A small sound classifier, trained from scratch: arch tc_resnet, activation silu.
Rows from block 3 of a small sound classifier, named by matrix and row number. Rows with one number belong to one channel. Each number is 500 + 50 x the weight over its row's rms, rounded and kept within 0 to 999. All counts start at 0. Numbers have three digits each.
After each channel's rows are labels from the 100 clips, of 14976, where the channel reaches its highest value: "responds to" is what is common among them. Only what is clearly more common there than usual is listed. The data: short read English sentences (LibriTTS-R). In brackets: how many of the 100, against the usual share in percent.
# convs0: first width-9 conv, stride 2 (model.blocks.3.convs.0.weight, 160x128x9, each kernel summed), inputs 0-127
# convs1: second width-9 conv (model.blocks.3.convs.1.weight, 160x160x9, transposed, each kernel summed), outputs 0-79

convs0.112:516551486455507470497415482550453482446442376501477452454387426565503472479460512567491597500561449477589540470500465561477465464479468598541485446464426491502446432535467438473511529534487379542536566430451625556517483447450540569467466455523524485517487407543479614502487505374537487520436456529410582447493473500526468519477522552445433449515515487448506438462512536456527455427475
convs1.112:479459521508517511578525513458599513471483495484538535443490508481505533524547534489461490424506484534512494528474523467470543424442437495543553532584441404544560513566328518521457457502455511488410518497444494503553499494498510453581390531
responds to: voice: male (100 vs 46.2)

convs0.102:561494545582562571465456500564486483534435465509541456532433557441532456536494488486594411510444557500498494466458618476532510471592470642547595458583487588485655468467506551536429574573475522549498442515591519511479483387529445529522557534446495482448493507470444437519511490460521521458509511547477480452588488505484487450597500509515481409500450416392493466511539505512498498516485
convs1.102:446537454518478489580570518493489467415455487532471474544487457433486555574451405472477455474530441462452496471419506521488463492491543472468437530583526536496518512407520483537436524526433394543514456549427427520567456607447520555476582496
responds to: voice: female (100 vs 53.8)

convs0.59:458564475667506515562552544490546378537530604521412462558511543516471427489477507512495414462499440414535488448543554490474466469517498535422512419473491505583478442527521523507515545461512470515547517532482597430527496468437558645526473513542470496475505464524542452560468522501478512553478441514464536444467510618519410520544509474415503586475565559480539505544371468465413457515523
convs1.59:504453459504457490500461507538482535474482463481509479455600548486407398443482503445519577444501455445572490505467562444412570535485510543518486549445520310548470513520590506530495488488508483443459511495456535502477485471553533495515504456
responds to: voice: male (99 vs 46.2)

convs0.71:454458499427547404624477486544497437411540499466488447493528492485438434456460474542530406512486544510515533460556495485535518468523468422454484551431521515608438553457569521472460504425484493449508538491478431490532510413440468454482438508523573538465543463483589600432442528424560573588560458443497556516455572538592521548412436434406438515487445458472494483579485490536438584504506
convs1.71:432465471444488548505557492486433498526419516506518469499553547518497456488508556531542499595548533453539410506427436488515601551493481488482440567540470487516399520583462518481432440443482487411498449473470606488538558496542508620563442483
responds to: voice: male (98 vs 46.2)

convs0.106:472571558471573541630596485548482479501424494467504508579491538572394505429442509566486471507538534451520573447486408458442500498478499553505487498511551488558419567520470467524528543494516538463552555541552455506623568398478488467537423456508537543504397460514497450533518559525520549604464505494382528482494547554557459432489468487485479582462544398554486463562510553566499495395525
convs1.106:494477475490551543483596535515445521536486496494552524535559449506433489347479557447586520548489449509500428524502530523519564595436437499498542566522543434610591564511487471494567405401433463545550523507464511493460494486509430528537526557
responds to: voice: male (100 vs 46.2)

convs0.120:476556487529440564440600587460603448479527538464595472468515517461560511490406441418403498453470463571527525581487467541462521466482508476432572528514521500416517429454441486580451509559552469443527428501542625461518522499514522500522499407422525530495533435453522497577457426453466465482481430440507474443433510481478505461548423474500461525495449541501464453472435512489497337487405
convs1.120:510525530549493525448631430559524445550527512561404572515516450480494473545513510498530490538485506472563480558524486493388422517520511495509529525567516473461538501535599499498574568521498527454375566531535509507454508420528465486518410456
responds to: voice: male (97 vs 46.2)

convs0.117:519498492504585635463476526495475525589477482418550416392411513488549508565534468462475496443443534484466496505528421484502529489524460404542530453422411400423396545468462508475487439398533426584459470495459477472513467546551447450497499582474426502509554520495532478478471574486486548503440504481442443542585464511495500492456522571534515536515561376576448390467497482428461464536478
convs1.117:505534477510477453554395484495479519506514489507548534472547539419566470420546483597512439569617458465439496507509456570489579541590543517424460506443516539547588503447540474544536470480521484509463500502478490486577476500528426497507606470
responds to: voice: female (100 vs 53.8)

convs0.67:505503470615389473511560470541480601472476495502442491534449552437545504549447461374534527531383424461597480503490478564530448645431537494475574522421561444417433438497502471453493475563542432490491522446518591584502495547460445496542512483479485577476519528584538539549538571510562471546501453454528544456448511540527440572487545484519519482536480531491481386534509473550449425503508
convs1.67:482459533455463520515525452522503426522502462540567446553464523449457490439577553523426485482520499537423421494514477473504589575516467491492542455519479559405560475419392542441420459516480468506524537459488565481472416427424550455616399456
responds to: voice: male (99 vs 46.2)

convs0.89:515568536451557482518524532518444505535387478469536538498465409445549560468504481453482465595469511442554436467477431482465491607458495480523508553521499518557494430503450452419443512636545515563529569442494548557559464431461450466535474499583537436539427502606437533496456534470489421553463517396487591431461474557487515521544518562467545516514494594477565467473476440599418580504547
convs1.89:542524474558569504527417495517511495463489482536492499537507497433399545448497550472564481514397544562504478589541520519558498500516471451507436498527437454522533447505535566552389445518485538563395492527556532482462558439516494450496439570
responds to: voice: male (99 vs 46.2)

convs0.63:562481537575468507518465454531524467553459439486464611464466585419583506417589444589544495395467523493517500432453520534615543456519470500499542478478510530549415487429503618470486545473564536454461539453606408511516547469505508488488522571454499487475444473449470488476519420565510552536460477602455536524504455519489485517497433528545499568589649471500495542469405511425488550460510
convs1.63:446513476543494562405481547562501476491497513585494444459476521363466454537478474476499453505466521471442490499504496542542558507416555573476604486481402472476456521462510465450436495503570452491462484479495482596490498534625523508512486436
responds to: voice: female (100 vs 53.8)

convs0.35:455407463597477465571498548445547541512579491513518442469552470598485473401458560468415457425437550490517474491354491505524457524471507478476486470452462526435532546573521476538457477576544529476484508513431534489517506439461493545483522398457430455474439464438565545547432551414435463509439548438432548529495593494424526463483523482434486428459541540477514519500497555660513467487417
convs1.35:501533509573527519472622535464513524483505564612495529519483578614562535523471568466498474480526512562411584460490521447579575546454442496454439522505526523479484584506533528511460553498495486515480434467529601478531415475497472465555464497
responds to: voice: male (98 vs 46.2)

convs0.105:432567478530489448524505578433542522460519474440533544467408450487438518411433563444429453483520460603467380531405459478515497534545463459479504453453584511484512533418485487483468492515520455444413462476466463482489541404426473542433456443435517497513446496527513529494493445460443438482556512530518544480466640379427576549486403630450480428504480488431506509541530550477470525509517
convs1.105:527546441547492564545591468444419504497565543538497391515457528465571542584475480547583476522441457580502502566623481466512496521526456528442506500561452550457447587636470546529431549509495505483530515530515482473436565465536509500488523459
responds to: voice: male (99 vs 46.2)

convs0.9:459549476497410496489544547495477519509506473482610431561396488516523423456444495577569415424472474469399535448524543512619437525498444594478497598467523442495520516527511532494469539528499481524478482497656521447444532435439510498517502586508447557532553493518495493494573495547570541517530519467522518541430430579484390551406436554490526580496487492415474524517455570529503587551447
convs1.9:453498448499485459436465452504533493550522465497501453498576497504541484511416475484449531479568507528457496487527427513516514450490599425352457428483565496470420533479500414522443476428593459569498475487467478522397468492556542532515553548
responds to: voice: female (99 vs 53.8)

convs0.152:402508481559427497600545504529463518486514522438647453522478549451455505473413482592446456484492490545526515450559479446450495594493399396545479485390517468528442471533481531510456521461535507455512492474560399544485566597444515490524527549461619461505497518539464489559472535468586515572422565467481531472509511536481469556472557461460619601487521542509428520438498569533449511453525
convs1.152:540490525491558436425563458569461470502536497547380465542544552385536477459449556522486533564474599456531554510455512528497578581503420447496486565571487363500529503545525475464548440489470481551547488440455486467367534521470491543534431463
responds to: voice: male (97 vs 46.2)

convs0.73:503531608469474490641524468541453410439540477483556488442598445439483459421506521453512494490527535474498386451473468441506493443462491452453493551562527457464517474566518551517442428557532459560543528589436490513503491530528531435419589499454529482482526513477486457439486529464468493588602515461408446440469532440575523521554403523524469532568525393532501472570558576537481560553407
convs1.73:477533493425506478553618530470474500495464504458508530512494477483518598478514431455561550533424510522493483520458554429516482519505484492480490525579531474439412478525426457520489469521504515421492538539488370493584554509432466493528400453
responds to: voice: female (86 vs 53.8)

convs0.78:599512514598507491472507565420565504559522491554455572541566646458494486530469490579488331509538450420482505468523584530528582457535477591525458524543416529510612436438479492559488498447499583524485457549526549436465529467508508490472448519524507502563427420491486528469517540429541487505603557537532487439473488469426534540506520514507449605414527478483506592506556485484467465519455
convs1.78:464465559484473495506418605451615585497543482503586401492521530520514488563474424502534549487515436523513513491542408514497442501493629488524489562487494523491492441497528356454465496481419514493454469564453502534565590526555557494483594509
responds to: voice: female (100 vs 53.8)

convs0.108:484539436562506497627496505459616485416447560489440499537490510500600508464442512422555417481556480461454491534451444487488513514492564514446502542429434575488572385473463433466463407432426512467489553509451504442493484523486543486491516505600498555523467511516493578482448466534487427442461464521447519479490371562540587466609531371502491437446590457481443479500522503508565503496458
convs1.108:500490507446504597520473474472523539486441458487404519546525590548479518589479572500505495436501430501542550467541492546518467535606499482531497500406495452559501495511431568543479595538428473428499458501662497501570413412533474478508392441
responds to: voice: male (100 vs 46.2)