Weights of a small sound classifier: 5.62M parameters, soap at rate 0.004.
Rows from block 9, named by matrix and row number. Rows with one number belong to one channel. Each number is 128 + 32 x the weight over its row's rms, rounded and kept within 0 to 255. All counts start at 0. After the name is the row's rms in percent of the matrix's.
# convs0: first width-9 conv, stride 2 (model.blocks.9.convs.0.weight, 192x160x9), inputs 90-107, a 9 kernel for each
# convs1: second width-9 conv (model.blocks.9.convs.1.weight, 192x192x9, transposed), outputs 100-119, a 9 kernel for each
convs0.39 099 [ 87 127 103  87 112 135  98 132  80 156 127  94 155 162 156 103  60  74  95 157  77  90  47 156 108 205 116 130 113  64 116 139 185 155 138 135  99 192 168 168 112  84  79 105 154 152 139 144 158  49 108 143 114  61  85 185 144 121 144 108 124 104 131 120 141 104 154 119 142  62  64 109 184  82 124 104 119  83 134  98 129 118 210  60 123 117 155 106 152 144 141  80 120 132 111 163  68 174 112  79 128 147 141 189 158 104 210 119  62 136  54 125 104 160  82 171 101 191 152  93 136  98 118 158 186 163 142 206 124 150 168  80 144 132  64 141  93  52 136 146 122  80 108 120  94 102 165 123  91 141 114 151 148 183  97 177 123 139 154 155 103 107]
convs1.39 097 [140 141  99  97  76  88 137 105 163 142 123  91 122 148 103 119 183 192 112  90 186 169 168  61 176 119 189 134 149 143 115 138 107 169  91 161 120 158  85 111 118 102 148  93 146 104 107 104 103  77  65 169 173 149 138 154  91  94 113 142 155 102 115 130 118 151 140  97 105  95 139 174 112 140 131 140 117 147 146 131 118 129 109  23  94  79  45 181 129 170 151 108 131  90  92 108 134 170 171 190 127 130 130 114 129 113 175 138 126  85  92 138 129 146 127 137 110 108  87 109 162 155 127 118 118 145 100 100  86 179 203 180 157 146 109 170 108 173 114 121 165 154 109 145 168 132 125 129 124 113  97 124 103  96 113 100 150 141 143 145 146  85 161 118 116 138 137 122 155 105 131 139 128 134 156 144 146 125 108 137]
convs0.40 112 [103 175 135 136 119 182 175 139 156 164 147 124 135 158 106 100 138 130 145 166 163 152 144 157 135  88 158 141 162 143 102 166 159 126 194  94 146 153 135 100 178 167 117 151  84  93 154  99 133 144 105 130 212 116 110 121 137 146 152 160 100 104 107 145 116 151 140 171 113 200 154 141 174 115 136 141 190 144 173 121  82 104 127 128 108 115 106 111 129 111 105 105 189 134  97 182 134 147 180 161 119 115 175 164  86  72 142  77  94  94 106 167 131 127 132  62 133 119 130 107 121 143 104 147 131 167 143 111  92 180 161 107 132 171  85 132 136 115 141 112  98 147 166  68 136 152 160 139  73  78 187 148 114 145  32  91 246 122  11 145 154 104]
convs1.40 136 [107 103 139 126 123 144 126 124 108 125 139 115 105 102 130 126 123 141  64 179 121 139  81 116 136 115 124 124 116 112 146 165  88 196  96 137 118 115 110 102 101 104 127  72 123 149 110 161 128 106 160 131  86 178 136 137 100  54 144  72 122 146 111 158 176 120  95 141 100 118 140 132 175 134 140 111 124  96 120 146 142 109  73 120 118 132  86 105 102 109 151  84 101 148 129 116  85 149 145 135 123 103 143 132  93  97 102 141 132  54 119 143 128 100 111 137 122 157  76 119 134 125  56 123 125 134 157 148  98 170 137  82 128 157 107 149 132 136 107 103 101 129 123  97 128 116  98 120  67  99  97  96 139 138 129 134 142 131 107  98 126 114  84 159 136  79  89 102 117 117 118  84 176 119  80 118 115 131  81 139]
convs0.41 112 [173 198 127  65 104 138 139 119 114  91 105 146 121 206 181  73 105 116 105 116 115 152 108 107 154 141 143 145 105 147  93  91 196  40 121 168 112 125 139 158 106  92 125 105 143  82 131 151  99 134  88 150 118 105 115 133 129 144 145 131 130 112 159 144  91 131 125 132 129 114 112  74 137  72 129 193 115  91  99  72 145 107 147 136 152 121 154 171 112 108 108 102 168 136 160 118 161 143 168  84 138 134 145 109 144 197 147  70 110 101 137 149 100 174 154 118 134 194 172 201 146  98 153 113 133 122 162 122 177 120 166 103  93 119 137 141 149 131 117 127 165 122 137  98  91 120 147 116 164 130 117 147 120 123  93 170 116 186 101 123 140 107]
convs1.41 108 [157 108 138 152 109 115 120 139 105 132  75 128 140 100 121  57 114 115 114 139 117 149 199 151 167 161 181 176 120 167  96 101  93 108 112  45  75 163 136 130 117  42 179 146 143  96  98 125 172 175 133 146 158 108 134  94 143 149 202 135 174  70 157 169  92 175  84  87  74  96 145 147 140 144 139 112 122 149 130 134 163 126 105 157  54 145 128 151 162 160  92 117 187 156  92 126 181 160  77 115 135 138  75 111 161 124 137  94 113 171  75 108 117  93  57   4 102 120 114 168 147 245 132 113 120  68  84 107 137 136 110  78 123 104  80 135 120  56  90 159 135 181 190 155 122 104 153 127  78  81 109 111 111 116 137 126 123 127 141 168 148 111  90 111 166 124 163 131 101 155 127 153 124  79 139 124 169 163 153 141]
convs0.42 112 [129 138 108 104 125 108 141  94 160  84 146 127 105 137 105 161 106  84 125 107 154  42 130 132 134 183  74 118 141  99  58 131 101 142 128 159 117 150  79 144 155  90  73 182 114 121 159 125 105 148 129 160 135 126 124 183 144 127 153 148 107 109 133 120 151 125 157 129 155 137 125 103 107 106 119 177 166  88 132 163 125 144 122  75  67 115 175 135 140 152 134 190 133 135 154 121 151 117 123 132 161 141 133 148 120 109  38 125 199 141  80  79 121 102 151 105  92  59  79  76 145  89  96 193 124 153 158  89 131  85 181 127 103 160 183 118 174 100 116  65 119 208 123 136 123 134 124 121 156 151 116 132 115  96  75 110 104 169 132 202 249 126]
convs1.42 113 [ 80 136 148 166 145 115 144 113 112 113 155  71 173 129 137 138 126  93 150 111  83 144 160 155 124  95 107 101 126 140 151 149 121 145 121 175 189  50  71 126 182  79 131 125  98 122 115 106 146 133  92 132 148 145 113 112 113 115 146 110 126 162 143 127  96  91 132 128 130 193 170 142 163 124 123 146 121 148 138 141 124 131  98 135 146 159 143 143 161 109 142 123 145 139 106  92 151 118  99 129 104 110 136  84 156 108 134 105 152 127  88 114 129 120 125  93 104 138 112 122 139 141 126 153 103 114 102 115 151 141  76 111 109  90 133 120 107 143  95 173 100 119  70 148 118 156 138 149 166 136 143 114 121  85  97 110 104 140 138 124 115 119 110 120 148 166 150 113  94 108 109 162 171  68 162 112 156 112 153 102]
convs0.43 091 [ 57 203  47 106 199 153 131  93 198 147 142 143 168 147 155 128 133  74  94 122 153 123 149 144 172 125 133 124 121 178 108 178 133 142 106 136  95 127  98 140 127 111 144 139 135 105 137 114  98 163 173 179 133 122 180 162 123 121 148 140 153 125  81 177 188  72 143 196  69 105 147 112 101 125  96 138 144 101 107 110 109 147 164 130 103 123 124  90  95 104 134 208 163 163 137 161 110  99 133 221 155 124  97 119  51 125  96  81 138 122 140 136 116 147 116  86 117 137 116 110 115 109  52 100 165 192 156 150 120 130  80 110  93 101 105 106 155 109 101 163 101 129 137 120 179 109 106 163 179  87 143 151  85 128 133 164 153 145 151 100 136 131]
convs1.43 087 [169 187 126 112 105  66 115 131 145 143 176 131 152 143 166 120 103 145 111 146 180 182 134 127 143 172 130  54  88  43  66 188 156 103  81 129 155 167  91  99  81 129 145 127 147 133 138 115 104 136 118 159 108  63 144 147 134 121 126 129  39 127 129  99  91  56  68 107 132 131 183 116 108  93  82 133 112 126 160 137 115 153  80  38 129 149 161 153 154 137 247 153 129  44 139  29  90  60 118 118 116 184 147 135 165 172 128 162 118 141 106 123  84 123 137 175 129  64 172 152 207  98 138 184  85 115 126 129 133 165 138 156 118 102 123 108 130 129 132 131  98 134 102 142  74 146 133  81 152 155 126 155 165  82  95 103 122 171 124 103  86 116 108  96 123 113  78 134 131 118 125  99  96  92 106 138 144 160 130 161]
convs0.44 119 [ 69  75 164 104  86 103 141 122 136 158 141 149 143 142 184  96 130 125 154 175 124 130 109 148 179 126 100 160 137 166 126 126 107 160 119  88  63 123 176 146  83 106  84 160 125 106 119 128 106 118 161 149 147 195 130  79 134 115 152 113 135 178 167 157 145 122 122  94 140 113 118 174 143 129 116  98 160 113  77  63  46 204 151 143 182 114  78 111 109 129 150 128 122 135 112 110  95 142 120  90 169  62 157  83 166 134 205 255 115 166 136 133  99  80 118 180 144 182 136 120 121 194 165  96 184 163 180 119 125 183 106 143 148 103 172 132 108 153 108  71 128  79 135 169 110  64 131 117 150 132 122 163  94 108 152 150  82 121  89  97 119 125]
convs1.44 123 [121  88 118 111 113 155 176 125 147 185 141 116  68 134 149 116 109 162 171 112 174 131 131 126 136  96 121 132 100 126  84 198 123 133 129 122 185 118  96  78 166 123 120 168  84 126 107  94 126 182 181  95 111 130 123 141  85 169 119 138 134 113 120 146 100 146  98 121 116 129 137 115 132 157 181 144 125 110 164 141 140 147 157 104 170  92  93  79  92 101 176  44 126 125 139 120 115 111 132 131 111 121 166 208  74 160 146 106 116 132 149 122 145 131 164  93 127 124  92 153 149  78  96 125 137 125 126 145 133 116 142 133 126  82  77 126 131 137 112 166  98 153 130  83 110 131 116 163 149 120 142 125 133 143 118 146 147 137 113 150 126  84 132 115 126 122 142 149 130 148 133 112  92 120 153 218 103 165 151 163]
convs0.45 106 [141 150  93  95 148 110 124 131  23 153  62  51  49  71  70 202 138 175 141 119 178 135 124 117 151 187 135 130 132 139 120 107 125 105 151 114 135 133 114 131 117 125 127 140 150 138 133 124 147 137 143 117  97 139 148  89 103 128 135 158 154 145 136 170 140  75 144 129 147 143  94 169  97 132 165 122 137 129 115 139 115 164 126 173 139 107 123 149 119 104  58 141 159 123 114 141  92 119 130 161 131 102 113 109 103 122 132 135 112 115  73 105  68 134 109 134 104 135 177 140  81 109 112 119  87  50 162 154 191 125 116 123 128 121 111  49 133 131 107 159 128 142 115 155  93 137 160 107 150  59 133 130 158 135  90 121 159  99 121 143 128 108]
convs1.45 103 [149 128 142 161 162 141 106 161 201 131 121 137 116 149 137  87 125 123 208 103  21 107 182 210 140 112  84  81  96 108 134 114 124 152 172 113  98 143 160 151 182 141 141 115 136 145  96 124 136 169  79  46 114 121  82 159 135 124 197 178 131  97 136 120  94 127 127  94 140 125 130 192 159 142  90 117 177 131 112 121 167 173 184 183  56 171 185  68 126  90  74  88 220 106 124  49  56  70 140 125 174 148 130 173  71  98 133  97 111 124 195 127 114  99  98  97 103 130  91 102 169 133 104 155 165 134 141 160 123 124 107 137 196 156 179 141 100 110 177 146 115 123  81 144 147 194 187 122 123 102 113  98 113 181 191 201 195 151 113 103  81  96 155 194  91 139  91  31 131 112 117 136 145 154 167 117 119 122 112 117]
convs0.46 102 [ 69 107 119 123 117 202 175 150 159 104 127 137  77 122 146 121 167 121 126 131 149 170 215 147 152  86  92 196 117 135 140 157 105 144 100 132 114 113 107 123  88 113  96  93 156 182 138  87 129  81 152 169 116 163  98 152 125 165 123 149 121 115 113 116 186 156 148  84 121 132 143 185 130 130 108 111 127 107 113 134 103 130  99  88 146 121 130 166 120 104 148  91 103 132  79 146 144 152 175 206 144 166 135  95  77 179 120 140 101  94 153 163  90 138 145 104  67 148 109 143 114 121 150 121 151  74 234 167 195 105  85 109 181 134 142 139 143 151 139 125 121 119 131 156 199 108 112 123 146 172 194  87 148 110 142 113 143 102 137 118 102 149]
convs1.46 098 [184 151 136 121 137  87  93 135 130 121 134 152 163 140 100 136 102 175 146  94 112 110 119 109 131  98 133  93  15 188 168 160 155 139 132 143 130 114 129 142  96 114 134 114 140 131 104 132 120 139 171 178 128 124 157  95  77 115  99  62 159 150 154 148 129 138 128 134 134 124  95  99 110 116 128 121  88 156 148 149 144 106 133 107 200 159 132 143 108  99 136  81 102 124  38 199  71 148 143 104 112 142 130  56 117 174 174 139 146 128 133 135 114  98 143 112 131 164 117 152 172  93 150  75  53  75 149 178 139 173 130 102 151 125 103  90 119 131 139 135 125 145 142 110 108 146 176 124 154  97 148 112 115 165 117 147 156 134 106 152  87  96 144 115  96  71 152 117 185 131 136 116 108 123 112  90  88 138  98 104]
convs0.47 116 [153 112 107 124 142 124 126 131 130 165 115 140 107  95  93 115 119 129 134 123 152 148 132 135 125  81 115 130 110 171 117 135  52 141 133 125 127  85 110  89 112  71 103 114 116 125 139 117 128 134 124 116 135  99 112 122 132  82 156  98 163 123  74 122 134 126 120 120 166 118 105 133 136 110  90 100 130 121 100 116 175 104  80 139 155 132 107 126  62  74 103 128 135 171 108 113  96  83 134 203 110 150  90 144 173 100  84   8  76 128 138 127 102 172 204 165 133  67 128 117 106  90 105 116  90 113 104  83 150 171 117 179  78 157 150 143 110 184  90 139 147  70 154 117 127 119 148 114  99 154 112 141 126 115  98 171 125  89 177 147 115  68]
convs1.47 113 [ 74 112 100 145 145 122 102 147 119 112 101 132  97  81 117 126 154  85 108 121 156  94 106 124 180 129 103 104 142 160 116 141 151 122 120 135 105  54  75 114 100 191 141  94 126  93 189  74 108 108 185 130 115 112 107 144 127 122 158  94 112 101 123 127 138  53 147 158  92 183 148 161 150 163 163  97  86 114 125 130 155  59 134 106 138 137 142 115 109 143 113  91 139 156 123 122 155 171 176 145 157 152 144 136 128 165 133 100 189 189 152 108 105 106  82 115 118 119 129 113  76 114 123 152 116 163 127 105 150 125 128 151 129 159 122 136 161 159 115 138 119 145  70 157 115 119 109 137 119 129 117 117 130 145 117 123 138 136 138 130 141 113 148 168 148 135 131  96 127 159 113 127 104 151  84  57 106 103 129 105]
convs0.48 093 [197 145 187 106 104 150 118 149 185 141 125 104 102  93  80 146 154 138  70 128 122 162 106 123  98 129 125  86 144 119 115  90 137 110 144 129 108 105 153 151 104 119 165 156  99 118 165 156  98 190 176 141 162 179 171  85 148 156 131  93 114 174 104  49 187 134 116 123  68 194 138 175 105 118 131 152 168 153 151 153 116  88 111  90 134 145 135 133 137 140 120 169 149 145  94 179 220 140 217  59  39  94 140 142 131 138 139 171 172 127 127 128 104 104 138 116 162 123 124 121 163  84  94  77 100 119 108  59 100 133 134 122 168 109 159 131 142  84 132 112 144 117 143 132 187 158 149 119 130 123 187 122 157 136 138 117 136 120 115 116 138 140]
convs1.48 085 [166 102 128 138 122 103  86 103 112 164 102  89 157 148 165 161 157 157 129 130 146 102 144 165 106 114 125 187  49 120 146  98  94 197 144 126 127 117 146 132 155 158 133 101 180 131 160 129  99 129 124  85 163 126  72 117 114 142  44  77  81 197 105 149 141 132 185 162 159 108 121 136 131 144 113 123  87  99 107  98  93 161 104 111 176 176 110 132 255 191  81 121 222 163 202 133 169 154 124 113 121 115 158 111 148 149 130 142 107  82  97 113 129 140 178 114 122  94  74 152 147 131 104 151 176 230 122 110 116 135 169 150 195 160 115 130 105 120 116 181 146 116 143 143 150 124 138 158 188 180 133 166 131 134 151 173 138 151 124 123 123 139  89  95 151 125 144 132 104 200 173 121 141  94 120 115 129 139 120 136]